Weights of a small audio frame classifier: activation reglu, width 128.
Rows from block 8 of a small audio frame classifier, named by matrix and row number. Rows with one number belong to one neuron. Each number is 128 + 24 x the weight over its row's rms, rounded and kept within 0 to 255. All counts start at 0. After the name is the row's rms in percent of the matrix's.
After each neuron's rows are labels from the 100 clips, of 14976, where the neuron reaches its largest size: "strongest on" is what is common among them; "lies over" is the class under the peak. Only what is clearly more common there than usual is listed. The data: synthesized solo parts of chorales (CocoChorales). In brackets: how many of the 100.
# gate: first MLP gate (model.blocks.8.ff1.gate.weight, 336x128), inputs 0-127
# fc1: first MLP up (model.blocks.8.ff1.fc1.weight, 336x128), inputs 0-127
# fc2: first MLP down (model.blocks.8.ff1.fc2.weight, 128x336, transposed), outputs 0-127

gate.202 106 [116 152  97 144 143  92 114 128 144 137 133 149  75 105 145 161 174 164 141  71 155 150 125 143 161 127 130 151 116 172 137 113 130 121 158 123 166 105 126 114 104  87 103 103 138 160 134 112 150  90 146 134  90 142 137 114 148 147 126 120 149 135 130 141 141 104 102 112  93  94 159  60 174 159 109 129 131 132 103 129 156 103  93 129 135 141 158 108 152 172 135 144 119 137 132 109 148 186 113 110 129 109 158 114 124 134 165 133 123 114 119 149 121 119 129  79 107  97 123  95 165 135 120 102 117 102  93 143]
fc1.202 079 [140 142 130 148 123 126  88 131 131 141 137  82 135 156 130 149 102 112 117 150 159 182 130 138  98 124 123 159 115 184 138 146 151 152 134 124  73 145 105 122 155 166 101 128 147 127 150 123 113 121  94  97 144 135 118 134 122 107  73 174 145 145 121 130 109 113 141 105 186 162 154 130 107 143 139 121  77  93 132 140 104 126 158  98  94 131 123 102 146 109  93 150 130  97  96 101  84 153 105 128 124 132 132 122 106 104 132 167  97 141  88 158  99 135 137  86 136 125 101 157 112 125 136  95 162 160 112 110]
fc2.202 088 [168  85 110  72 162 113 172 123 101 123 139 160 141 115 114 107 100 130 120 140 133 147 137  74 158 115 141 140 127  96 143 144 130 145 145 153  91 137 135  79 120 118 107 157 116 154 108 142 121 115 159 154 127 155 149 158 113 134 127  93  95  83 152 119 127 114 135 146 148 123 124  98 139 104 148 169  96 128  96 130  92 184 159  89 114 129 146 122 166 146 104  76 122 148 169 137 111  79 163 125 128 101 100 137 105 145 110 126 129 104 136 131 140  88 124 126  81 123 121 110 160 137  93 123 132 114 115 136]
strongest on: note C#4 (64); note B3 (46); note E5 (31); note D5 (31)
lies over: silence (54); C#4 (29)

gate.122 124 [136 128 160 169 144 129 101 101 112 145 127 115 108 116 110 121 112 130 173  95 146 135 140 137 141 125 112 115 122 122 130  95 143 127 107 127 119 126 130 161 121 121 102 167  99 111 132 118 162 130 144 165 147 100 158 165  85 163 161 190 153 158 146 129 148 100 136 101 111 132 113 198 135 153 152 152 117 131 106 119 123 171 176 149 127 129 111 113 112 136 120 143 125 108 166  75 116 170 137 160 185 128 128 129 125 116 114 147 155 173 103 125 102 114 133  96  96 107 134 135  97 101 111 108 141 181 157 126]
fc1.122 124 [115 125 135  79 110 123 169 168 133 118 138 131 133 147 134 108 143 119  99 164 123 117 120 130 120 122 154 148 128 131 133 158 125 139 150 109 140 121 116  92 142 119 125 109 154 134 107 133 102 125 113 127 113 140 108  99 177 103 119  73 111  89 120 118 125 169 140 139 139 129 155  52 120 113 108 113 133 148 138 183 128 113  98 111 124 131 168 118 121 124 110  97 152 152 100 204 114  76 137  93  75 119 121 117 138 131 141 125  99  93 160 122 140 136  94 176 171 155 137 126 143 138 176 125 122  89 111 125]
fc2.122 133 [129 131 162 144 173 109 118 120 155 133 146 156 154 175 133 102  94  78 121 118 119 141 111 132 106 145 135 126 112 175 139 109 142 153 128 105 128  57 139 158 186 116 157 126 118 155  95 124 133 113  92 122 138 154 134 101 143 135 100 127 126 120 159 152 116 158 144 115 133 119 147 117 123 112 154 104 128 105 156 136 142 153 145 168 171 139 139  97 145 117 137 180 150 133 145 155 141  90 130 128 130 137 102 168 145  91 138 136 123 134 126 105 153  87 108 104  94 137 110 111 117 187 167 148 139  71  98 127]
strongest on: note F3 (93); note G3 (62); cello (40); note A3 (35)
lies over: F3 (100)

gate.41 118 [128 134 174 124 132  76 110 130 115 131 118 103 120  85 113 110 124 125 109 126  66 109 113 144 122 129 198 161 140 140 107 129 125 129 120  99  98 156 146 115 133 115 157 151 162 125 141 174 132 140 154 154 169 133 127 137 104 180 103 107 141 146 143 102 132 139 106 108 126 162 143 122 112 113 105 172 101 165 155 110 125 101 130 121  88 182 129 118 117 148 135  89 121  87 127 109  96 122 131 117 130 121 104 125 124 131 124 126  98 105  96 186 153 154 149 162 117 141  89 148 112 135 169 150 147 122 111 174]
fc1.41 110 [116 159  87 123 141 160 149 122 139 129 148 161 126 139 130 143 143 157 140 118 181 154 135 111 126 136  66 128 135 135 128 134 122 131 155 144 180 114 116 151 118 121 111 107  96 118 125  76 110 116 119 138 106 119 138 119 156  84 167 116 116 101 106 153 123  96 135 120 127  94 119 160 118 127 146 120 170  97 105 156 114 155 106 119 150 107 131 118 157 162 120 143 128 168 116 154 145 142 134 163 121 141 134 136 145 128 135 156 131 156 189  56 109  87 140 131 147  74 171 110 175 108  89 128 129 146 154 116]
fc2.41 114 [159 130 133 115 133 113 159 147 105 117 167  84 113 140 120 127 154 132  93 113 107  67 147  89 126 144 114 130 143  70 135 133 115 121 133 118 126 134 117 127 142 117 154 122 139 134 123 169  92 116 107 176 148 132 150 180 117 143 103 115 119  96 173 117 112  88 118  89 134 100 106 125 104 112 148 151 110  93 133 117 129 136 108  90 129 140 151 139 116  69 121 135 153 161 126  81 145 113 169 120 104 152 131 141  98 106  98 119 154  92 122 111 159 132 104 112 130  92  89 154 146 140 181 125  98 136 167 154]
strongest on: note C#4 (77); note B3 (28); note D#4 (28)
lies over: C#4 (98)

gate.164 117 [115 149  90 146 126 112 139 139 118 138 139 157 143 108 140 187 161 135 136 123 133 140 134 128  66  60 169 145 137 107 204 126 118 108  86 114 149 172 126 137 139 153 146 123 163 155  96 172 115 111 116 107 134 108 132  93 145 154 168 108 146 158 139 145 120 119 135  82 135 188 114 118 127 155 155 122 139 147 124 117 141 149 155 105 136 119 110 105 164 135 114 105  99 157 141 115 149 124 138 113 141 138 115 161 109 128 143 129 141 129 149 171 160 132 154 134 175 156 128 159 173 135 129 135 111 128 144 126]
fc1.164 137 [111 139 129 162 134  89 167 152 136 119 142 135 149 100 144 147 155 111 107 135 159 127 160 119 100  97 177 169 123  75 189 148 142 129 104 129 185 173 118 156 151 165 164 100 160 154  94 127 108 122 122 109 151 128 132 111 152 143 157 106 143 140 141 147 121 107 107 123 131 168 102 160 139 145 148 133 122 157 138 129 123 186 140 150 123 131 146 120 162 131 108 124 114 173 132  95 166 152 137  91 140 140 115 152 107 123 123 123 149 100 129 161 141  97 164 129 140 160 147 141 181 123 153 114 119 149 148 123]
fc2.164 100 [187 118 109 142 135 127 165 154 113 137 102  93 134 110 119 119  96 122 143  78 103 112 101 116 150 120 128 165 161 137 158 156 125 141  98 115 116 133  99 148 129 110 138 130 111 159 141 145 126 101 125 138 149 121 159 100 154 137 152 158 140 106 186 120  90  90 149  94 105 145 164 193 134 114 123 120 139  80 140 149 163  65 134 141 132 120 120 135 144 135 148 118 141 110 141 112 119 142 139 132 136 140 118 127 140  95 171 153 172 107 133 111 102 102 156 161 115 129 141 118 191 145 107 153 155 142 144 167]
strongest on: note C#4 (66); note C4 (42); note G#3 (34); horn (27)
lies over: C#4 (66)

gate.154 087 [124 129 150 104 104 103 138 169 124 178 150 123 131 133 113 176 146 135 110 118  95 154 144 119  94 130 127 141  95 108 134 120 129 114 149 126 146 140 108 100 177 133 135 101 104 138 168 105 127 121 141 127 150 163 135 137  90 117 127 123 103 135 149 154 100 170 132 149 137 111 125 139 158 165 141 109 142 158 101 164 133 128  99  90 125 107 149 150 116  98 140 140 148  65 126 150 138 143  95 126 141 153  90 105 114  89  82  90 136 144 110 105 143 120 111 152 116  73  72 130 134  88  75 110 108 130 166 153]
fc1.154 086 [149 148 110 152  89 108 110 148 142 121 148 126 198 117  95 137 119 146 121 125 122 109 121 105 122 157 139 174  77 154 113 125 138 134  97 125 148 138 116  81 151 160 120 116  97 133 150 121 143 109 141 112 169 157 153 179  86 100  94 126 152 131 133 173 118 189 135 154 140 106 144 119 118 162 176 118 115 155 111 151 148 144 138 140 121 112 139 149 154  90 154 156 147  96 120 151 125 188 118 124 174 141 110 132 117  84 127 115 117 147 134 122 145 117 123 151 115  90 107 140 143 115 102 123 114 121 173 146]
fc2.154 085 [101 111 164 161 129  90 110 127 143 129 117 146 108 116 114 134  93 200 115 113 114 115 149 103 113 102 127 116 132 165 137  97 126  87 125 133 158 161 109 138 144 153 167  88 143 129  85 128 108 131 143 162 100 123 166 184  87 109 105 133 154 109 125 130 151  92 142 139  83 124 106 156 131 139  82  91 114 162 124 129  87 149 113 145 130 118 118 121 147  75 134 117 181 123 133  89 147 110 153 112  95 141  91 132 125 148 127 153 115 112  90 108 107 129 152 123  98 120 127 122 170 132 140 116 109 119 110  99]
strongest on: note A#3 (69); note G#3 (47); note B3 (42); instrument: cello (39)
lies over: A#3 (66); E3 (28)

gate.170 098 [132 121 107 160  92 163 127 152 135  99  77 127 123  98  96 137 128 112 148  70 121 120 137 113 109 111 108  95 143 117 135  95 114 153 110 132 148 154 104  97 161  98 109 114  93 135 155 136 116 126 133 147 184 149 110 127 128 143 140 159 151 159 161  49 152 130 116 129 116 146  99 168 143 146 169 149 135 139  90 136  81 110 120 152 127 120 132 159 132 159 110  91 164 115 104  80 130  89 118 159 132 116 125 124 130 105 163 144 131 137 110 147 137 148 161 115  92 117 146 163  95  99 105 122 118 109 131 114]
fc1.170 099 [119 123 131 138 127 116 113 113 134 142 145 140 127 135 164 152 120 137 119 159 110 139 119 130 125 121 127 151 100 140 139 164 109  88 112  94 148 119 125 154 115 118 174 118 118 141 129 102 148 114 131 117 105 125 133  99 120 155 132 108 109 111 100 212 110 152 154  97 153 128 164  84 151 106 109  96 113  81 165  90 165 117 104 105 108 156 145 107 129 112 148 190 102 133 173 156 122 129 130 104 104 151 167 143 127 121 101 125 112 112 100  70 101 129 107 139 140 147 103 139 163 181 144 184 134 123 147 121]
fc2.170 098 [157 129  93 119 130  97 131 133  98 130 151 107 128 136  85 101 126 124  88 144 162 128 139 124 113 146 138  93 169 159 157 143 101 163 150 132 132 139 136 115 168  93 148 103 132 142 136 130  95 102 150 132 112 115 132 115 147  77  86 102 141 120 137 172 127 142 189 126 108 114 190 114 123 150 105 117 112 114 171 170 135 123 114 133  84 129 135 129 141 110 170  89 129 136  94 143 160 121 132 130  92 140 145 127 136 135 136 139 100  92 198 137 131 128  89 126 143 159 148 159 116 113 122 162  99 103 162 123]
strongest on: note F3 (100); note A#3 (53); tuba (43); note A3 (29)
lies over: F3 (100)

gate.37 128 [103 118 131 138 123 128  79 132 113 141 138 146 104 110 138 137 147  69 111 133 101 133 136 100 122  51 125 170 116 100 140 142 134 152 111 144 109 142 117 165 138 169 115 126 120 138 123 137 148  93 129 101 168  91 129 128 136 139 138 135 127 176 150 133 164 130 147 166 107 153 120 155 104 128 104 118 108 140 103 156  99 112  94 115 147 117 132 163 104 101  99 160 114 142  95 158 140 100 130  79 157 123 110 164 121 138 120 117 136 121 115  95 112 132 144 111 141 127 202 143 161 156  57  97 125 125 123 124]
fc1.37 127 [136 118 142 111 139 152 111 135  90 149 148 114 100 113 171 156  99 103 137 118 132 130 130 132 101  96 108  67 148 150 113 144 138 175 130 130  91 104 125 154 134 115 135 139 110 133 217 139 146  88 120 136 141 124 128 151 101 153  88 110 143 125 100 133 141 169 110 130 165 132 153 107 144 109 151 141 136 101 140 157 103 130 140 170 132 115 145 123 161  90 186 161 179 116 133  97 150 150 139 130 139 120 102  85 167 123 101 104 117 122 112 153 139 109 141 125 110 105 107 113 148 140 136 146  91  94  97 143]
fc2.37 118 [145 134 131 132 100 118 142 143 142  94 126 134 124 137 115  97  78 114 156  92 143 126 134 144  95 150  92 180 132 125 147 162 129 101 162 100 152 118 173 113  94 125 134 135 148 174 123  94 143 175 119 107 154 126 149 149 127 155 123 104 120 125 109 140 157 126  89 132  94 117 116 118 144 111 101 130 137 157 150 128 141 182 153 146 166 136 144 110 152 138  97 115 126 129 147 147 147 124 125 121 126 126 119 160  85  96 117 130 119 120 141  81 118  80  79 160 110 136  90 163  60 109 109 141 152  93 121  89]
strongest on: note F3 (93); note G3 (57); note A#3 (38); bassoon (34)
lies over: F3 (93)

gate.77 087 [124 115 167 162 131 149 128 131 104 108 100 117 117 125 142 104 117 119 151 179 128 113  91 173 103 165  98 113 129 142 138 136 131 149  99 119 158 159 123 116 135 129 118 131 117 113 130 142 146 129 110  99 131  91 136 137  91 133 142 144 164 125 159 123 146 148  94 101 145 108 106 149 121 100 139  98 131  90 139 137 189 166  82 101 195 103 195 142 142 144 129 148 155 132 147 141 152 122 123 101  65 115 122 133  86 146 181 144 104 117 102 140 119 130 167 140 151 132 148 127 118 137 130 144 151 103 168 135]
fc1.77 089 [152 168 136 123 121 147 124 138 126 132 140  96 107 130 152 153 125 142 107 114 131 141 154 151 146 139 153 115 127 121 104 108 100 151 159 109 135  92  90 125 158 141 118 186 163 128 118 129 149 124 104 170 171 124 133 103 119 170 120  86 162 154 141 124 168 138 136 110 172 170  92 111  85 155  92 151 141  89 181 126 107 121 114 185 148 140 117 139 114 158 121 159 127 131 103 114  89 145 155 150  94 121 143 154 127 159 110 126 141 103  92 112 156 121 125 148 178 132 134 115 156 152 137 172 114 136 160 115]
fc2.77 087 [110  90 148 136 106 105 186 110 127 110  92 130 145 120 147 151 103 128  90  81  97 125 107 127 144 129 145 122 135  63  95 138 108 124  92 101 147 124 154 103 145 155 150 164  80 126 143 131 146 141 141 165 121 114 149 160  95 131 115 112 122 132 133 117 113  82 135  90 111  48 111 111 129 124 135 113 148 153 150 148 120 137 100 134 151 127 208 127 149 102 127 138 140 113 108 160 121 162 126 107 123 139 124 148 115  79 136 167 117 141 124 137 120 114 120 171 131 141  96 160 132 100 107 127 123 118 148 133]
strongest on: note F3 (39)
lies over: silence (100)

gate.295 083 [125 104 112 101 144 154 143 125 137 151 113 105 124  81 135 119 158 151 141 154 158 182 148  74  75 114 101 135 145 152  97 120 111 116 170 139 164 170 113 123  98 148 131 153 131  91 134 115 121 136 127 145 126 134 145 156 103 148 136 136 152 104  90 114 141 137 118  89 112 140  85 105 141 140 122 170 158 143  95 133 111 124 174 130 126 132 161 115  84 133 152 162 142 118 128 113 198 140 154 140 141 142 150 140 108 155 149 150 141 124 112 141 130  73 163 105  98 136  97 153 137  94 125 166  98 139 139 121]
fc1.295 081 [153 123 129 132 155 133 124  93 105 138 126 139 109  99  75 177 175  68 145 131 163 103 156 112 151 155 110 150  99 113 116 119 131 104 118 122 142 130 140 113 118  99 103 119  71 113 104 159  77 136 111 162 106 107 148 101 133 132 117 119 116 143 133  83 226 114 161 128 121 102 164 126 103 103 141 104 119 146 102 148 144 135 143 114 158 112 134 116 123 109 146 114 109 147 101 132 153 121 162 133 126 106  96 160 136 122 130 172 141 156 172 139 132 160 143 112 119 104 144 106 144 134 139 144 134 118 138 154]
fc2.295 086 [137 173  91 141 103  96 103 158 125 128 115 100 158  98 125  88 137 123 117 117 153 153 140 138 150 127 143  99 143 170 121 135 107 115 115 126 100 114 147 151 115 135 127 139 134 157 184 144 146 148 112 142 142 145 126 175 108 125 117 107 160  94  76 168  76  89  89 121 121 104  60 106 155 120 150 120 134 124 105 177 122  78 145 132 133 153 149 108 125 143 126 109 110  98 158 109 120 149  92 126 164 112 142 108 108 147 102 128 104  85 111 108 138 123 109 126 101 119 163 103  92 117 100 112 112 139 141  99]
strongest on: note F3 (36); note G4 (29); note A#3 (29); tuba (27)
lies over: F3 (30); G4 (30)

gate.67 088 [126 128 121 127 155 166 112 136 145 144 127 159 113 119 130 100 163 111 160  95 110 150 144 138  90 120  80 116 101 106 124  90 131 145  92  78 111 138 107 153 115 127  84 139 115 122 130 155 162 136 123 125 141 148 146 156  76  84 102 156 115 104  75 107 127 117 139  99 176 143 119 130 147 117 118 125 122 143 115 146 115 113 136 149 118 107 149 117 159 132 100  71 110 122 134 117 121 158 151 112 149  69  87 124  94 125 130 129 153 137 177 127 162  83 150 120  92 124 152  84 130  94 100 135 133 119 158 155]
fc1.67 096 [109 148 142 109 157 123 128  96 141 135 151 186 122 165 115 101 144  86 118  97 135 135 151 118 121 129 113 108 105 147 151 107 157 151 106 121 102 144 116 112 161  63 118 122 181 102 127 157 113 117 122 154  84 140 105 112 130 128 114 158 127 103  82 118 112  98 118 114 102 151 155 134 123 163 103 140  87 155 121 108 153 140 144 151 163 104 135 115 181 133 143 166 153 113 111 138 132 127 133 114 148 122 117 105 142 127 128  86 133 111 172  95 117 109 118 129 141 135  90 136 144 134  98 144  91  70 133 193]
fc2.67 101 [156  79 166 102 174 113 169 143 141 136 134  96 125 151 136 138 126 166 126 159 106 113 127 100  97 122 109 166 144 141 110 182 151 146 107 150 127 110 144 135 190 191 139  96 142 110 122 149 118 119 138  91 142 121 122 157 160 143 125 115 132 120 108 119 168 156 115 157 156  95 119 124  95 139 125 141 122 113 138 163 123 105 123 147 136 117 144 119 147 126 180 131 141 141 135 150 142 159 164 145 109 132 126 173 109 108 136 150  71 137 155 129 141 102 125 130 149 106 126 121 130 114  92 130 197 150 122  85]
strongest on: note F3 (95); note A#3 (61); tuba (54); note G3 (44)
lies over: F3 (95)

gate.47 102 [100 121 144 121 153 107 151 134 101 141  84 133 147  83 118 170  85 115 120 101 134 119 124 130 120 135 138 116 111 119 115 104 164 130 119  98 111 127 145 119 117 124 126 140 132 124 143 159 108  97 116 138 130 128  75 171 141 133 120 117 107 185 133 142 154 129 117 140 117 177 117 140 134 133 219 149 117 129 107 108 139 110 179 141  99 172 183 112 163 104 124 130 114 143 168  93 166 136 102 145 134 156 119 120 128  90 162 120  91 109 101 176  95 157 116 106 118 158 123 119 117 117 126 123 116  93 119 126]
fc1.47 095 [104 156 171 147 114 114 136 153 113 152  95 136 149  83 143 145 112 141 115 110 155  95 139 159 127 154 180 157  81 127 135 122 135 128  96 107 122 134 123 147 129 109  93 151 134 175 149 182 104 134 152 135 149 118 130 157 128 150 122 121 134 186 160 103 163 176 104 140 130 135 148 107 113 137 166 135 132 178 108  90 110  81 143 121  81 144 139  74 152 123 150 141 127 138 151 124 162 134 126 135 134 119 111 112 130  93 130 118  81 112 110 148 138 140  97 112 139 112  81 146 139 155 102 126 114 120 168 141]
fc2.47 098 [137  96 123 142 131 130 121 111 121 147 117 124 137 156 129  95 152 116 144 153 158 138  84 161 107 119 128 106 136 162 127  98 131  84 121 109 133  73 141 105 118 165 132 159 123 124 129  84 131 137 103 122  77 119 121 101 116 170 144 133 128  93 115 111 112 108 104 114 118 150 121  82 136 156  69 129 116 137 115 129 141 167 114 178 128 154 137 148 101 129 141 139 160 119  82 148 112 154 138 123 107 142 151 154 148  71  87 118 128 109 184 104 144 142 124 143 133 120 135 175 150 103 113 131  88 121 133 196]
strongest on: note C#4 (84); note F#4 (33); note G#3 (29); bassoon (29)
lies over: C#4 (100)

gate.2 091 [105 156 132 134 115 127 129  88 103 174 130 159 134 136 132 169 132 110 191 110  88  87 133 122 105 127 194  90 121 158 119  99 127 114 120 140 107 169 157 127 129 115 139 137 173 115 124 144 118 130  91 122 140 147 127 121 109 165 141 122 104 134 136 137 102 165 171 101 105 134 138 117 123 122 126 115  72 118 138 100 146 151 150  91  92 126 140 122 136 149 116 105 145 104 121 109 129 124 136 144 108 165 113  94  92 125 150 141  68 120 107 138 152 113 189 102  74 123 119 142 131 158 112 116 133 116 121  85]
fc1.2 089 [ 85 151 157  95 149 116 116  98  63  89 116 161 150 132 137 145 152  98 157 156  84 110 135 100 118 154 154 115 150 106 147 112 115 129 152 140 144 174 151 132 144 109 110 143 123 129 107 134 143 136 112 119 172 161 139 143 126 148 103  82 100 115 109  91 141 116 108  82 178 142 120 163 104 115 118 114 124 123  92  75 125 105 134 120 135  97 149 131  87 162 123 154 165 116 110 140 121 107 139 155 104 138 149 154 132 107 127 171  90  99 109 131 152 132 179 120 130 154 162 164 137 138 106 146 130 127 134 136]
fc2.2 099 [150 131 146 118  65 148  96 140 132 127 106 122 140 129 108  88 136 117 147 127 117 156 116 130  77 115 155 103 102 143 118 133 114 182 133  87 118 130 145  77  70 117 113 116 155 105 104 146 127 146 111  84 116 116 137 140 121 148 160  89 122 128 105 159 150 131 125 163 130 208 142  96 129 124 108 120 107 154 121  92 149 122 128 118 176 159 133 132 104 141 106 106  93 120 144 131 156 157 118 163 157  88 151 100  84  86 140  99 133 135 145 157 130 134 111 114 157 130 112 145  88 117 125 130 108 124 127 145]
strongest on: note C#4 (100); note D#4 (66); note F#4 (41); instrument: trombone (37)
lies over: C#4 (100)

gate.247 118 [139 146 148 118 115 117 164 107 161 151 124 116 113 135  72 151 128 143 178  98 114 153 109 139 156 125 126 164 105 140 157 141 163 134 117 139 118 136 142 117 165 106 135  90 130 168 145 103 137 136 123 150 123 160 111 134 134 141 104 140 133 157 100 104 102 108 115 148 132 102 120 115 126 164 133  78 137 124 125 138 114 150 131  84 139 106 124 151 128  81 140  89 136 125 121 131 119 140 125 118 154 132 105 112 130  68 115 157  98  78  89 176 201 150 154  93 118 142 114 155  85 115  97  97 116 106 172 127]
fc1.247 128 [ 96  89 108 138 149 140  83 148 123 117 143 166 171 108 194  69 116 167 108 145 112 120 144 113 123 116 142 108 108 156 129 127 128  97 131 123 133 146 143 112 130 150  96 147 108 106  94 141 129 121 153 122 115 114 128 143 160 129 120 112 140 114 148 155 122 160 120  86 151 134 141 128 125 112 139 149  97 137 103 113 157 139 123 111 115 131 107 134 134 202 107 137 137 128 161 108 133 143 160 132 114 118 167 147 137 146 125 109 143 179 154 129  67 105 116 114 138 155 153 141 204  92 154 124 150 158 126 172]
fc2.247 123 [ 89 115 147 101 147 157 133 152 109  83 102 125 127 109 108  94 148 114  94  70 119 125 125 121 111 138 117 142 100 100 100 165 158 137 136 100 144 144 143 114 135 131  95 105 125 108 133 170 151 118 145 130 123 132 134 150 122 115 145 108 173 115 200  95 149 153 157 106 143 136 134 108  84 137 120 137 163  99 153 134  93 112 180 116 145 132 106 128 134  86 121 106 123 152 116  81  80 109  71 141 148 123 133 135 104 108 166 146 104 177 158 126 124 135  88 138 123 122 135 132 128 158 128 170 115 116 115 115]
strongest on: note A#3 (98); note G#3 (62); cello (49); note B3 (40)
lies over: A#3 (100)

gate.94 120 [110 115 137 113 149 112 133 116 157  95 110 106  91 126  78 133 110 116 105 132 144 157 115 101 114 118 194 177 120 111 138 162 175 141 104 139 129 163 125 162 156 144 109 161 113 165 140 132 106 127 123 118 153 127 179 131 117 138  98 103 144 158 175 123 166  97 112 142  99 167 131 127 133 161 123 142 133 150  91 170 156  98 148 122 124 130 134 142 150 100 160 174  93 122 144 144 123 136 126 158 117 138  98 144 112 114 123 112 152 121  73 174 124 122 168 119 107 118 119 118 142 103 118  93 117 149 175 135]
fc1.94 106 [122 122 151 129 133 134 117 118 138 138 133  93 154 114 117 129 117 106 109 151 111 113 111 152 100  99 155 157 122 113 127 103 155 130  91 107 146 124 171 166  94 141 148 137 152 142 151 152 126  81 157 158 118 103 128 159 148 125 127 137 135 160 174 107 114 146 173 175 110 159 112 142 139 134 121 126 102 172 115 118 139 141 159 171 128  91 129 110 126 100  89 116 156 128 175 120  71 105 154  82 173 171 148 150 131  93 131 132 157  78  99 143 130 107 121 100 124 126 140 130 130 105  88 113 154 154 124 169]
fc2.94 099 [147 113 140 151 139 107 130 154 130 136  96 153 148  93 145 101 138 120 178 111 142 100 129  98 101 112 157 134  89 111 180 133 148 156 125 155 126 144 103 114 145 103 126 135 122 131 112 151 187 147 139 145 117 134 143 100 162 147 118 143  95 176 138 132 111 149 118 145 150 118 131 157 104 139  87 154 123 156 119  80 106 127 134 186 133 153 131 133 122 119 119  82 137 138 110 142 156 121 160 127  98 112  89  99 159  88 112 194 141 124 112 146 101 152 141 139 134 148 117 134 141  70 161  79 115 136 160 133]
strongest on: note F3 (73); note G3 (44); note A3 (41); bassoon (34)
lies over: F3 (73)

gate.1 073 [126 130 170 101 162 140 111 116 120 129 116 129  98 128 132 151 125 106 121  76 131 113 116 107 109 134 156 126 128 104 145 133 136 150 123 162 141 150 147 152 141 118 120  79 135  97 152 149 140 131 127 159 185 155 169 151 101 130 172 139 162 100  98 169 124 108 140 109 120 129  80 125 158 106 108 121  90 141 157 129 136 179 138 116 154 171 101 122 169 142 113 137 164 117 110  91 161 181 121 101  81 103 144 122 176 102 141  70 157 140 124 115 140 136 135 161 107 159 126 101 123 141 114 111 137 131 142 120]
fc1.1 070 [124  65 126 101 128 144 136 111 158 162 133 128 112 151 106 116 145 124 153  76 143 151 103 137 133 155 148  98 129 110 128 132 151 128 141 155 116 150 134 130 129  68 132 107  93 122 136 114 110 131 120 143 180 114 151 112 119 124 124  93 154 151  64 157 112 122 120 107 144 135  93 122  81 143  86 105 143 115 148 130 121 147 150 145 120 148 203 137 177 123  88 154 136 123 131 142 126 114  94 132 138 112 149 113 136 112  97 125 148 139 162 135 148 135 122 141  86 158 175 121 106  98  76 107 164 100 129 120]
fc2.1 071 [134 150 124 162 125  70 139 119 118  98 122 133  97 113 121 101 132 162 150 162 137 126 122 113 141  94 100 107 159 131 134 114 150 135 133 117 145  91 131 152 130 109  68 126 102 113 135 117 167 115 165  92 110 155 141 126 125 135  76 146 115  95 178 106 104 137 133 121 119  91 141  98 178 136 133 150 118 163 124 132 119 118 132 152 128 130 113 141 106  89 165 105 140 154 126 114 137 102 162 107 141 106 165 139 129 111 157 167  66 109 126 128 125 124 211 147 107 110 108 113 134 124 121 137 181 154 117 134]
strongest on: note E3 (60); bassoon (31); cello (26); note B3 (25)
lies over: silence (100)

gate.298 084 [123 122 122 154 158 154 116 103 198 104 147 127  85 133 127 142 105 132 140 140 106 147 128 122 124 115 137 107 151 177  81 159 132 189 125 132 137 165 132 162 160 157  99  92 165 114 119 126 117 173 142 140 144 158 142 137 129 156 142 110 127 140 106 124 131 130 121  64 143  93 126 163 150 146 123  83 115 122 137 150  86  99 172 111 101 131 127 145 110 149 135 120 154 146 145  98 150 173 139 163  98 137 168 135 147 136 147 131 155 138 125 104 138 144 115 153  86 161 121 147 109 138 115 121 150 119  85 153]
fc1.298 073 [145 110 136 139 115 146 142  86 132 124 128 124 146 141 128  95 111 166 133 121 140 149 142 162 150 145 124 171 146 140 112 117 146  77 113 149 189 168 128 125 106 142 108 102 126 132 158 170 108 154 137 146 154  90 125 139 127 122 146 127 126 154 134 195 125 142 141 153 166  74 185  98 118 146 142 107 164 194 138 112 150 139  76 150 137 144 120 124 130 139 123 102 173 140 154 127 150 150 135 101 127 163 117 147 131 128 120 165 119 157 106 130 134 150 135 142 112 108 156 116 166 144 119  97 139  85 129 161]
fc2.298 069 [ 93 125 151 154 146 146  98 149 112 137 172 122 129 142 151 154 147 132 128 130  81 179 122 112 133 141 162 114 136  90 152 174 146 109 104 133 117 145 130 115 116 167 119 153 131 173 110  91 135 155 129 108 117 155 132 144 122 151 117 183 146 152 150 124 108 167 160 107 124 167 130 188 115 115 129 127 154 108 119 125 123 153 141  72  87 140 133 153  92  86 154 125 140 123 121 118 130 114 160 126  93  89 117 151 113 108 163  95 110 134 104 146 130 123 108  96 139 186 108 136 140 143 157 181 136 115 131 140]
strongest on: note C#4 (49); note B3 (47); note D4 (32)
lies over: silence (100)